config.toml
patch_size = [8, 8]
init = "lecun_normal"
lr = 0.00086
beta1 = 0.85
Rows from block 3 of a small multi-label image tagger, named by matrix and row number. Rows with one number belong to one neuron. Each number is 500 + 40 x the weight over its row's rms, rounded and kept within 0 to 999. All counts start at 0. Numbers have three digits each.
After each neuron's rows are labels from the 100 images, of 14848, where the neuron reaches its largest size: "top examples" is what is common among them. Only what is clearly more common there than usual is listed. The data: photos of arthropod specimens (BIOSCAN-5M).
# gate: MLP gate (model.blocks.3.mlp.gate.weight, 960x320), inputs 80-159
# fc1: MLP up (model.blocks.3.mlp.fc1.weight, 960x320), inputs 80-159
# fc2: MLP down (model.blocks.3.mlp.fc2.weight, 320x960, transposed), outputs 80-159

gate.427:502479510469533539520470474478496525502449455535560564556478471508448582530478403502503459518527484539531497504487423519455518464529502463575481465512526470451504405470502500463504478518501468488522475537408543572499525527431567508573485454
fc1.427:635528586460473523548514488475541557534574517513587503534529582459532514491555468420499574532507482564509485461508558503441495466534556516511489527422489573491523423501521547477505518547470530500530539504515442470500541495512545450504573447
fc2.427:483494359491520550529513522486428539538460490521500505537526404513461549524511486427529505582505494496502454480531489467506497483410543574488497447408509532444448460524490550480511444389520515524504547473566513451476465529513445509466499491
top examples: family Formicidae

gate.64:529501513456509551517480498492575518578445473489482533497504465457462567572541437501487462497567414461463517449480433495440506446425549497554554513522424483460547409513513467458455557479461507498562492496429514576493572489527493436553542434
fc1.64:500424515592522493528521504476488537529500419432508534526504554561506583545436533447539464493520523516584428514546530455470416372518540515405564504425466479510523520549490535470489540477424518508502476500509497469484513499505436512499459467
fc2.64:447516560516548445453545498524418572509502486510486494507595519523467524457461490572594456447506484493461565510521498459533447477443506500467513553556526507495506535445532490571521539546529440424495469519495518503503498491473506493521516541
top examples: family Limoniidae

gate.257:550507532423518517527522538471517516607514442498504530503558612490481483521489450492506570518503459477469460490406472499465529465482460442578524552587408523522542487467493511452505463538444512556438534495445435498468473471466528494562525533
fc1.257:472520546464518515503439538482538465577555456553604473542556510455433527538460507549495521516517438567449540416442464456394534513602514499494438462432463468526467487462515561512546444572435506488488448471496447563497492415531541452541487534
fc2.257:497456440478506508520440586549498468470474441543506494450545527511579504452521462438410542509442447461494441480515575560554471584567436500454512424546518521515501507450431509466505490462505497513522493494469484426502510484516492508514483549
top examples: family Limoniidae

gate.488:510487485532519477514466474490557545494440394532538580475523540484527560585540486543512485483504472475525497447470478507466501459552499490524504505483471474449460532431508550463562470542537532555496511524460520576552529567427565477554516513
fc1.488:511503514576525508435509479528509505501512548512479536439546464442532545489537496486578491469396436559564508504522586471531435428491508461472599526508451546488518554496492486503475515563450492525564528521482553535488495508399496538500535528
fc2.488:501519485518510497525477571516478449481580467528506510506498527557496426416488501441471492530484483551462520473486474540500491533545513444508494443425464460522549432529518551438431516415525506504488531541527520435511460534461520569494563560
top examples: family Scatopsidae

gate.405:512572500509452480532549439522427587510486471494496553520478471499476476605502533478491487497524491431578432602511420561511528532491525452432549543447467512508546443535458519448443540460480455485499510419502471477447430487435490521513493583
fc1.405:393545484476518533501515531507505489393489504516476560440536494514455526421485460601516490470504519508488556522511445482526490562520490556495479543526554477454561555524510466458516490545468462475492415532555471525542529535538466509423510602
fc2.405:500469574439543478512554517514450461483546519490441549498514411528522438487529502392547515559513532508496494488504512488530470508410501576519481418536483463528539531511508447466525496461451574506477475503483521513508476564509495542499476543
top examples: family Cecidomyiidae

gate.611:461568550458548495499480559530559539511580525523572602465495472476429488505491496527522563555493581528529536480445449524507513480499464509592491485559465406497509413486478469424514488479535477500519521411478433561468532496507515519492528527
fc1.611:514507463530502497513527500482486550509482531553521464543526512527553511570548448573501461501504462522458498526534500542483515422545504410497483496513481498506481458494477479504508467476487568514519501491498452526659454472555535500519508530
fc2.611:508532555543521439465458630424525526450501528455488571511506504501506503541498487527488557516471630545494452528515548474507503490502446490450505443506481624493502551467477512518500546552443433545478461486524518476456560494494538502482500485
top examples: order Diptera

gate.719:484505459513520510531526476554483437409496555490520487464469451459450471498499560476488517561512498447454437529497520518502524474427468441500529511562607447481477487493422507483515476461483442563515468511523527471460520478509510484507544536
fc1.719:472560496516537482493484546497502456574494469499508563544519429499507562520413513470524526528528539435547572480484447516542492460495560530562474456484486445491503499532489468485468535480498531571415445483554501580465476522496487517530487539
fc2.719:425478461515524554553531538541454452406498534547521476468600521513584461528508572620460491515561465474494553449500535486528494422440535499562544546392491477537549552519464440423529557496502499575479524491541519445567515474511402431461471465
top examples: order Hemiptera

gate.256:480462493528487525558508498534508556530429415491483515531412509425479577488479433489517403520420576511502473532464450425481486489495540495475449502479499493548493483498433562458512464485552490522578477453506495543491486522538468534553504551
fc1.256:509461487415422538540495438510527523534431535560503482521528477533515566464547460535546522474515467510369536492490492535538524424522587445548508498513518467471515419480512449497501498475490487461509440466448499575511544527517565511547467463
fc2.256:397489540394529537538590553443508484510475476494555490554577465457564495522489471547499423471521482520557555460471552517519479547444431560484419496500509485577530590410476433470482487545498441521535476538429511489482497522529457476509486484
top examples: order Araneae; class Arachnida

gate.415:555492502474494482545460460503497490464485528513526524442494509522484590517524501521514499539560546506523546448464440501588480517537516509529461567507528424408517429449441504486522422501463473525482418517539549557554430541435494522580512498
fc1.415:471421543480448627473581547448540440518462466511539434442566455464558501483524457506454408530508564491551502505467456471507494598486478497545508462556520476403498480472450485533569437489507504524544488504533546453502524517544566503489458540
fc2.415:485461483513486443529530482552458499558440453482466503478559383505504519488491485545540502468489476457568442592491439517548506515521507512534525464493471436420453494470528533539510468515520568537473519493433483491504407561430522490543553516
top examples: order Diptera; family Sciaridae

gate.281:545479494452498494504520479540526454505473555501528471530477509464518459498550478521449403464507421493535514531525486545564530424477549483481552566451454464432477470511479353503565433483520484503420545441487453516544503490470493602500488470
fc1.281:524482461491486566501458496574510521506468519487526438522469550474434579547484417523483465496547508482464540470478559532453528524479512588548502481515439424502485539491520471420472507508447446466547483577514513518503559450466465442409520458
fc2.281:496457506461557524443521529462480532526477460520479446553529460593474462554447461504503456498527499570470490485456524523563484484519457571447465482503451524577460530429517516503488519566471412545509492453477553528449545456499454509507527473
top examples: class Arachnida; order Mesostigmata

gate.434:454429519514528450501492501507554568496512466541473561498519466404490463410485410532507487501439495531505508607499502474554552556521450486484493574546490523462573528514489535490507469506427506458466473556461540394510508513481504516425496538
fc1.434:436496484557520446455475506509549483531550425507424504507519532449572523513400519534457447413461602486481479564502512481515527497519513512459453456558517558502439501535441535551514439466501443467406489452521501493505472450455543513490530550
fc2.434:466471428525464583477556488529445484455539572548470424448530489610575525508475505487511485566533452486474565415525509510539490459508530430566445517554465434527504517430495505495439488516435498487573525539510466535496533548550515529501547536
top examples: order Hemiptera

gate.32:530481533550474530503514507492520398522511486485532522424460556489546508485490540427468549505424468501515496473515491561492528496467441480514451592475515492506449498481503482508509412483524472544478472453526533576477494427442480537501540530
fc1.32:434449501547471461438430564525490537458498459480509553495573514456392492484466470528520534520433556526491507523466444422533541489506447521417518449525543471443506445542501556541455525473464421519500483533452526406459503449476435497445510432
fc2.32:491472435531493506399483529501418514496527526511521469487480537480489527521434536500549498459500538479487469465491467521557508573507476513432568553492540522570520513487444518452466516452520515495478554423479505505463570403415527416509567557
top examples: order Hemiptera

gate.668:511486550514440440505500453446492496541441469468525462457459535524541536519473535537489484535508514516492536493424517548493590570574488457536443496511515519561490512469452484508537482461454501553497450400563535544596439528533484449533515535
fc1.668:426420531485511518438514485497529529529406479442492505515490508485494432507534502520525502493547512547456528535485483485471445504488464490487553487506591500523407499549474571510508464500597481429478464514467564501509500554604502440523460568
fc2.668:559539526534470537489475520519520538449417582525568496510503446547570528517529510460556575518528445451457470525514494480470546490483521499492514522474512560532538509522476503460454505546485525518507540512544518480514500524591583459477433433
top examples: order Hymenoptera

gate.94:523476509494488493532495514563521546518490492522410480539567536457525471466438506560533535533541458533499534471463438591505473471516455438495577523504442479456423504410497499499530479510506458536492419456520512565524506492456479514538454592
fc1.94:460534485528463523424413524540487579515480446459440455494488533438494514558433505483452501529486515506581534512416465525491540541514517556429472465509528466488500522476506587507542452531453504463491488505513483505543407483485546434514540452
fc2.94:498568502511527458476484566504527526467589575456512517533521552437564456454518503465505539451457583398566524528526502539609504442501459419493499523450455496494474439525564510488523525517528538442515433469484557478509558533539452468464482523
top examples: order Psocodea

gate.537:492490501512485519568514490513566536538544438428523487444464485518481506493462422542442500480497476515556432518439483570507529543486499453550510505531446545508471476563511484388493480465538460531507525474464523564540531523447491565501445503
fc1.537:513467496510470481472512477524560514491466504504543562477546483584513481489549501516478435453421579519554505524487496560470497523500500549526567494507520476565425469492493491508402462474503461478500489501437519520474539487462517561510477437
fc2.537:495521517530539550443475537555477458467568460558556562482549453521415458455506562465517534467488540524509502428506582491558435503473456494508540501448514506555509514512463510489533562445543531528510476573526495482528511489544533518451509435
top examples: order Psocodea

gate.142:481468532511504484463469526492533433507441500481434508476528470465483516467549405581462458553553478541527511558532521550493553517570445512593496486523511477447471519519448538493526429531471519523509484495429489485443454484501530433511502506
fc1.142:467570531497533504501582471528498489476546471514488467528580591517459520530460458563538521515525488465460472436511502525407352475472494526529504497475543390468450492494567475505421534538585498482467478537518510560539515507496421442537507537
fc2.142:472467481525499485534479545520509518432532535427372523528378489476486465501560566458523493515456470556484502486521487471491577510462506485560517530463553511473487493477489482551485514507478467554518475473531488526463490507580449506500475533
top examples: class Arachnida

gate.516:460528453495549465514506497453531503440436480530443453469468499485447562485541508477503470461536599537423495460533397548489522539464509450514460513475503505410531512528463505556487534457529535523486502448506424481491551471448421485569438481
fc1.516:426533484514457506523559455468495539441528513474492633449479526553467510503469428496430535439551515461545483488458567552470490505531545527484527486532470482482535445479443515492427477472416497524435509464603495550534476525522529578488478611
fc2.516:586527524562430449480461541575525474501493530440527498575534475489491521531517443514547499472436511507476512520572549531474505495477501457480517497526493539498476474465517472510522478514489520513583531518563485484465551469489426484508465421
top examples: family Sciaridae

gate.690:524514515497463500547479504541584520430505519474436564484553520525541475488496499524540545535428508590451530491473539468563451547440528551568506560498508466484479588455495500449450450466527493483469564504507418488499529586478501522549528466
fc1.690:549499568452501485524586486545417521501475514484516502564429509623503516504509500512457490442502517524514482579557515485565501507441498457466529516505529480474488459470492464503482507563528525447533464495472509482545551509489504480543513523
fc2.690:518570487450477500463482507543539529580474498509542442591517510463618493530361464450504424449548462510463543464510495499539519550555539524481488514539499479427418543500566522509488450484504546529508486467564533481506518448491542477516521517
top examples: order Hemiptera; order Lepidoptera

gate.215:496531570557549420481528498443550405446474481471455499459452450428463511533530499455557456459471431493538559455502467526575488505469510549531578491528500504526476453518508495548518383571528453534460488439569505527476390503450483541545531484
fc1.215:444471447499478477504472526531430443499533550561553574449526476477480429405498511509522515425457488583502578466439478473486478550474508518478531535469496538411522539443494418492505499509438450494526521572550492460515472509497472514475492544
fc2.215:531418480528478574486590502525474516491425566459495426546513564521502590550531453507517483555466506474522491523477430523516522518502460546558494482579524498465479566522497477501554533520555528479518474430452552484501556473544485446543488538
top examples: order Coleoptera

gate.54:528480540462489517488544513504485490525514464491536484504404472414518462500511455541491504500505457505473527518473498536471561532523536398558510588470516564514535456512495471482509402462517537539445491504517507460514512517563539456537442497
fc1.54:540485504465469551529409432476544548498489483560557524546513576436495484470509468423466423505456505573568493441451482525426464475527537478529548544540515456463578499512483565495519514514498540518531488515453519503439534544513551547549499524
fc2.54:413555482479481562473468505506512426497484447582492504487531447467470541502508530460434438510424480461399545533448529491506538450536549461529519496498510505613503527475517533472506495541523464446449512489522521551479493489464480544519574576
top examples: order Lepidoptera

gate.530:567418521459446499499462496512538506544460446519478443438578549517523473506469483483484546473453478534474457475492547508525450459462485536414479594486470528440507531465502565446525520489487512508468538487436497519480525589446546476535496541
fc1.530:532511456504490493470440473487474531537528476564467483493517615551556431498510503515479548416544484507504538492558497477527481543531507444412420574456462560456559524462501513474447550434525562523455516458574524477511485460511505460517507580
fc2.530:493525551500535506486548486587526488512509474586500440480502493485499498479511516579431449529510542488545463561519506555511432511501414452579482498509501561486479529441508482460528537447506457514461446552486539512493399511449508513481540568
top examples: order Trichoptera

gate.0:513434505552454531487437508515529528568467466465456548479503578464529501540514464480498477509421440468464476485461484540510464489538533506373512524463485529451524542485522500439499541482470393522484542465477455534480462484428439426532506507
fc1.0:530456517602506528559488373562553608489498454515500533508489545560551532557491486524473538479555477534430469459479518460441449501544468466509443588495485441500544510511528522444445549473517473518548482525480530535493549515501525486499557534
fc2.0:484506476534484468504574507524454444496540547545512504446486501529542515540527480441535508471443490466621457522534390394528484475532453602497517516548485479488466556508494522535451412423480522474419473544535456503493502509573495494527511583
top examples: order Trichoptera; family Hydroptilidae

gate.244:455490523482477548472511553452474538542415542524526526531485445454472531488477529458537444517456476465571527516490445509433523552511510538474536493479549511519494529464487477499506457396482470520474485418401498497458485560488496542520494533
fc1.244:546557416490505520479431535525450432489501496531527559483618511570488456518548555508511486542451463477478517393555527474528499464464484467548523531481501457444451537447494518460516486558513492514510486512596505542521529471484506546504473450
fc2.244:417431474556517509503612487449448527526456477476481471539461576512479517520497394564509489494539497481459511503496508549533480533471498571509518455525588474572490579523502464488514463512496483520434484481547516473485483568498511454519498554
top examples: order Diptera

gate.345:525526452527488559465488531503522480502443503513480546516499478546504499500481504459538486519431474465518383508466527551498498473451481479441445601561508444562571553506512520477541505515536525514523555498455449458451532424479445453478559478
fc1.345:495511486546475495523521394493517535515499526495513517512552444519462501387504458557472561467542504515516502476532553503576471474476520508519566542510474504502469505506513481437420515519491562507507513502487488440496498485476414547460482517
fc2.345:542521504534516547459466552520437471521522498494506507508489553491503477504468496417460480459471473449532472452531470466508469468466499424497558503430557452519505595555438579529533482512536456424493505532484534522546527468505494520466540538
top examples: order Psocodea; family Lepidopsocidae

gate.394:488501517479458506563500433550486462480509504551515531514500482526535471502503519554492536512426475528534498540505511470540474489454479527471525535456540551427541487526461483399499521451548455540485509531544465547521453510493476547515504637
fc1.394:546450457486488497525465473493400501544483529520512482482496493535457483523537525439515548454645445530469493522503502501529467489484560457511547479539505491485464419467518488485458538497482494495542504520460498481471515500563486388551534487
fc2.394:473476506564463499527542482529449497489541440491479502509561481536504453415422554501493483523530466488553599480545463447521481477546562530427552520584538499528472485537450537535504449489402528561466512480526506508514466472437500550546544488
top examples: order Psocodea; order Lepidoptera

gate.714:482457578522516495489491507563496485522571510495525488507510545474470458512523550500567523528473468550495487514502480473461506514499356462504549477459505517492514479481469505455542508538511472558523443500478495504541469483550481562573465489
fc1.714:527485456533494539527548492536531542564417450521464458520445572470512520555445523586378487534501517483560464503411500531484466535505501516515528481508472454466534438463543530469564518433533443458513492527565502469502518437513519520532493552
fc2.714:525507501441509469428546489584505491527575537443529518536551448482551428494437543480433550481470502529517505516546500475400506406499428438520432546487467524505454503473445483526485505491557473526539602437490481465502569463558516571508504505
top examples: order Lepidoptera

gate.21:577479559458493492447463489553559506570502489556500530598494545492542491478435563507528524441460460507537487440408504503528452454494418464498518568549508466452476489441534480488535516503454476519511472457418512489480516495504552545471524559
fc1.21:569488506539480481444505461502487480468468499507485466512525500476517482518492495577496456527507491522550446549574535534507541454567392436465552489521505551481489482523503548541553469489479468549434491525503634441502463443522528466489514492
fc2.21:464496486499534452456565443426494502552503467469509509468506474516470544512477518539455549484458485550496500453505489469475487482478536574439477529502492511539503475458529487493504436522543482537492510476557448489424575507461444465461598457
top examples: order Psocodea; family Caeciliusidae

gate.156:571518538511416455506482511485492558561519459502468495505543495406443502608446430508494495488501573509485451472521467488459557519506472534409453489486582515530501453540492617458501515467476491573479538463471438433510371482534549446519472475
fc1.156:482461548543494455491519502452548475456492474448486546510498556461458471463453445553462471421506517589461511591515484528462543502425399574455425497537464477487463529488525491493464438525494465401492500624505514534492545522487488492498442492
fc2.156:448454504545514509535478454490498529442461497447572524508516484486550493464570533519443516544488433496460466485515507523523479539478473522555533422411524509460554529483451440516503535521513546520491459464546480477507550598506473504504507488
top examples: order Coleoptera; family Scraptiidae

gate.590:462507528460500509461478512479561454508490517499476474402481509424570438485519467561508535479531444544502434591506536485527552559510425479526521531484517435441535524533503527520520437523539444483507533514501514477530519504534481501479507566
fc1.590:475491444517510510514500417541469560524476500476464471506502435468509491518484522471522575526557500528568554491532538507558462561455540529535606485503488543486514531483554480473536518451497548498547465468538551513514538467476471526574507474
fc2.590:441519458463563492524514445538474508506477480525479608519534537448445519584552471523507465465471490485489553503413535511426470473501503490509580508449497443538603546508455513486585558551532477458542513533476495548472561555538547500520509435
top examples: class Arachnida

gate.350:527451516531479464470508527488523538550469463472521569513527436453510472502499498478477483526532514497545501503505480485517474498481438477514557510503450445493463484478473547534526454507473444526501524424496543561494544488401480538573446496
fc1.350:524518553403475415431503607509462532455536451548488603481524437472549478476494491442516526491419517449537483576533453519515536510501503480525515500516509527505535467501498457521485451541401477464420507465520443492440569557520549532448494528
fc2.350:500474489485467486476549492516485455435416448598419503490537551500500414499470465511500510523483479461519467425411521535523468506484478485413560468459528466495552522548455571486551497514512509569453558551441421534502429610544538495521495471
top examples: order Psocodea

gate.512:528541515496509522523541487513505408433537469447511529496485426557441474510474492486528497541505476425507376536532488555503597509520513479523521517554487508480460453494513477477516446552488503462453514484489465507517487497553513440557473465
fc1.512:499471470447523490503517583503434549462419455540516519520531494519529531486492472499591430538563526555451454471517482485489593416508476523508497542509474456423542463468483434590543421503412482518477494563438507495487517480474433424513445479
fc2.512:490508507538556504565539466473526506493562568448471482521537428485445527444540497532493537527502477548537532535459577528454471467449458532584510539479452456474523503503483494431465528499466488522492559493500581532534628472575483538473457505
top examples: family Limoniidae

gate.125:467479496483539570500504467416480537533522456433511496532448566525544550538484508465451463488531511460528481516493511487475503514544454565434445515490561459560491532521495533451506494476514471483524460490591485546548456450440506521563467512
fc1.125:513494498556508465511493430638503505461499477551479562479576505537483442433474526544567554453448488475480510497475557462487422524510460469493482489562582508469417483439545485464407475469545552504527558530541494490538489491559537521490448520
fc2.125:470513448551468488487504407559525512511509410490524499437546449487477508463533423457471510449449459552556442533517478558512510541426565482506580502512470440441528485509523567526545512427561516477516524494454456533531540526421550531625497437
top examples: order Diptera

gate.159:476426493519515512561565509572504504568567464486525584594444511411483484536410516581490461487513532480507517534421439508542527539488427527439561561532496544499500489511503506453543515470463468523428474533511454438482467482514397524526495515
fc1.159:485527532515483481458468513485523499559578458494503491557549491489470511518406563491500432441466475505478535492533482436558445474538411519479504605518542511527450508488463490466452553498562470493482482497479491513491553498490466503525503505
fc2.159:491526509469522492468486511462488502494450540476432434493459478495489471540542467575479428447476491514474508527543517517454549517549510415531476498488480529547489508468526484559522447519499492466592516512454516467507522468451579513504473496
top examples: order Psocodea; family Caeciliusidae

gate.555:506471473496491561504474428501479575583531434490509554460518606504473545491438503486477482516465540519520526490485471525508481513504526478504531562503512478464493484431495510450525402487493495478577505440513504598514550507383497555555512582
fc1.555:466454507467500544513548423488479481592464500538516453573461512423467537501529505488528444485526508536511536512540450481390488516464501508435471481558534485452467524521546503497479493507464446394559462532510536451553463433544485448482429473
fc2.555:555504487478451480471496487577464526530536443578562456503575515458584498561512380552469483457466509483523433533496492479528472515419510401474450563499512434520520480466529468471478621491548514441477466533445469495526523514501502489442495566
top examples: order Araneae; class Arachnida

gate.422:526471462553478551540477447489530526464527484506547508446530507495514516506476519558551471492438488440470453525544494507497471499564483526424520548503557498469477521476478529417520476500551476462591518467436464538490540489502514482513476492
fc1.422:537470533479523476477558426517509512598564433499522548522479617531511534530513498543487509467510465533528507502517478499469535422561451498500520552507507498517492477486527505455507498560428480443508548544495482548495489484497516467493564532
fc2.422:474499487519550523518462485547475541552445585458458522517531402474574532497503513488473465447580478522540565530507521494543452489528497477533516510496471378525494477453477566573503472497553505528537504502506529553522489434526499531452511418
top examples: order Araneae; class Arachnida

gate.184:530481565508500513483443506526598534513548374465531562533561502521425476514516467523507426457505508527431476476493479568508490530552503464543518550505483529510502448443491534535512492534584449465576476504414539532569552578440525480572473518
fc1.184:558521471629514503504528575519477567459535528502490564507577514498498454577429485570497466467570485510509474491538497478481448464451438499467527431517503556498469548508477525494542529566506496616433523535488539454530459545481476489449530491
fc2.184:526499438437500446472503455506416514480471467476616430497561461582509464462570478465535554440563520486506576424528470526442573551541566556512487506466505493503516477462545466499470518522475488508548490458422502494454505510425564509516488502
top examples: order Lepidoptera

gate.271:517448592488469482514481501542511491522533547514472508514451430511459544433585574472475467500486461511414493606491547494499581508613492472487469513496503468567556522450498536455543526517537528421517536491426534485441535472491495512512432535
fc1.271:454436581502521487518497491466556529519438443491489502550415499548460531471588476468491459490505497463490587506400480476515549433476499490418540552433486549488531446531506436547530456488473520443477525534452520506454521534550447543515518488
fc2.271:493493459450553527544507464503535566480472573433573531522469511487502463515583529525490585492538508467526517482502489573453456464557502474524569470479546488518485451545456452449543505579528497467524522466504527478500462561516532464520562485
top examples: order Diptera; family Muscidae

gate.528:560522467524493538550559541535493533512434510514575504587486431498462463502468504504422459463528503499529515492465535545529520457439387507544524540566541473502483491487459528488556482419520424575546438525566504519476478509437431549489504473
fc1.528:479511476421428561504526454459567490573550469460532506483432480455420496475585499522446552478493486533499502489460457509461548573427508510513467493521485561517558490499527511526513475454540506501555537485557498483473544507522506470493517560
fc2.528:475533420489491503510498482568482591486452578539509532573559472571482476579524542535467470526521494461478501534509468518478542546473464500493434534491469455448414459496426473512503518513426494552534501444525440487564444451438496513498490440
top examples: order Hemiptera

gate.219:580468497506472449467479514437577535542532498475513550506470527417492545580491434409501505492476513520484484510425569494549491474561483483462434580538436529489490465501514492476518515521496480532482502466563479501446524513431449508470504508
fc1.219:446480515391498470510530491472501471479445467546544456519472529507447457497498502525537512420526493512550489539478468501524475421456471403479471530460526462488491527531490557511505466515478541522434468534525476490519433534588505483536501518
fc2.219:482500493506506519510514495514459489487562503526505477528516482487516471565429475555578484501548462428467467522547547481533586493485526511511424547496521484502527495523502497554474489551561485438448475569450551491579512463573406489477523519
top examples: class Arachnida

gate.305:547517544514494496506484479490625571534439502465468516528524532431544500596559421490511501487470479499560452553453466474553452458576569561508524558474517501484547468458467537478476560482466427509468580476459489457485462544504546506494574485
fc1.305:551479497486524434504451537514426546553505464510444468461531485505393513494448456491547568500523549524528505413600450488565483478538566552514485443475544486475575428502503577543489548529451540488486528522450501477505497557540464459559511525
fc2.305:507474476474482549495487441485533530427479521532500474467554491492547464458411536474453517579518580501520502506500460550477499521516467531548518510519461489447573527459554565513512576568448476539433457487576491510452478551501564519527517451
top examples: order Trichoptera

gate.542:539538501449476513482459514485562508473526469432624531499569500463514506598615503531470410574482433473439491476489431455490511496543455507582546490428532528510455472447423530469556511517556452572523544529536513547560484553445466490503497538
fc1.542:533453533541525563555470535543508566476478550491492545540480439515492458508459455522472432486557580538507479538525530577543479524485496513507565503477478487597535582516479495529519507479477503543470478531498541537499575521510463553459430503
fc2.542:543527483530477457454475489466492515546519463555434492463485472477499511559529477542487486459489420519549551471505483482511479490522532488482573472596484502510547438463496470520505488465531502455512473528561518552533460468519469486554560566
top examples: order Hymenoptera

gate.358:461591559513506437538487527454532529470473476479488521481497457486464538552496511469507559568433466508542437543512471512524539460488494484524532472457459548521532533527448555471477433440493480474496538471504390516463493494441485501549516539
fc1.358:474521520486523413492480508515516528492472484484508511539495477532492486545535516535521518475499561498446448538481439444495563546561459511542495510469568443491537490494432541497477489420523497523537458479536522560541537483568467506510522514
fc2.358:522424525473505518520494526505512545570458515519463475535513484452509567445534410496504442505500480621502462489524542592502479462450464576435492518493529535503536539487507503561497522560452499430475576531433557494455527486500498460526532463
top examples: family Milichiidae

gate.182:546477517448471453458449462537525464489524422529487495493488526434516530485540476518537516459476499503427474514499483485515499499495495507513573497412477471436523417497432548477587487504452421476528483440488516490563521538543544476521526518
fc1.182:558534522462451565507570400473455500428500468522561509462569436518512497502492480461542448492555442441501510522510510525575467492501584426512522528476442483512511412451534455439512532551531474522484509469533491534467554493475527517536534438
fc2.182:595537502471526477500575507506537482402436447507499521485510522527487471532507503571566459467480523466528453506531513531502530511505509511482537488505439564437541480480472469473513412552508535563555470493553455483470446483497545495559368461
top examples: family Mycetophilidae

gate.161:511393571472459509557489497514485454578521474491495536531532543424587499544473442495467430486468543444465541551445504481538469431486461457424489551573439460564489560509484517470494490479498434476514532543547466516501478499513424536505455541
fc1.161:586506548501490447521516556498464526570538488542468551548499494511573443525504523525517544548490429544377426492463497528499514545491541552515535473487404516487514460434491569452512521488437521511460499472451499500556493528470569466506493451
fc2.161:540492517503484480468507493523497522495508464530500531489469461474421511515575495521479535505512485513450516493499532543472514606440534438525528522471484521569637506512484513455477424499506548500539483470496476572552531496473540539480433551
top examples: class Arachnida

gate.455:495479524540512562588512471576614482530509430443452524535451476455439499494504437550465419589583507500510487512487465513494557494519452460528511497493517437507493494520461584474502490463515455552532507449482540542445515496428528521547452473
fc1.455:519547544515501472460456517588522522505491521449475466494456540570441444531454558446507511521550484487474524443524459476502536472606524493513518492468529393475453473453482573557514460509496475512470460444448510535535511489425494528573476452
fc2.455:481483478520615505473514466468469480482557521436518524531478565584535488486485556526549503432481535537495473488537485511494527513534435524484513513602511468491460483474527488560592518544466509396517465512423524493569509434496523546474451548
top examples: order Thysanoptera; family Phlaeothripidae

gate.229:515488500480503491560546530444524574471522458486518577454510499433512478586459492489445574554490555453525499506460448458511483523463451468498503519459440557497511466486489584471489459446515468642445526429542513520535433511490489480484480514
fc1.229:498482485464548527483476575489437528455500527443514539545468463451451516490520524553559462476539470508412462486474515430487592560502491589447465465492518466482527506522448533515502494468525511484505446563569470412551509486622479487438447489
fc2.229:506414454478446490488503455445556489388466430434485447469449475513566495462426435515539481534426501492504530541534487579576516566463570542446462499436510554438538501532487504519476536522560476512505543460559536516465546500514477548514440506
top examples: order Trichoptera

gate.68:493491445457515484570508497439583448566511429462545559481404506494469573451522445452427534515538449548536494507480474515464534531540533420483527549467484532419494498507518398532480434494465490523507571509454510488548546507500510578521510538
fc1.68:535551503402431449467445614568539484519541450495553554490519561405489519492479496500491560529416476489416471468458554504469525471479550464483469526465473496533529564479543521463468455483480495527544512549446463531578515448507520541536480526
fc2.68:476545488472533517518504516457503492511558493475552498502499512510506506490469454453507537509515521476528527412498538491509524417504512527499478538448502467510481477472674517486479459478472485488533509589540489547523562527581514511505513452
top examples: class Arachnida; order Trombidiformes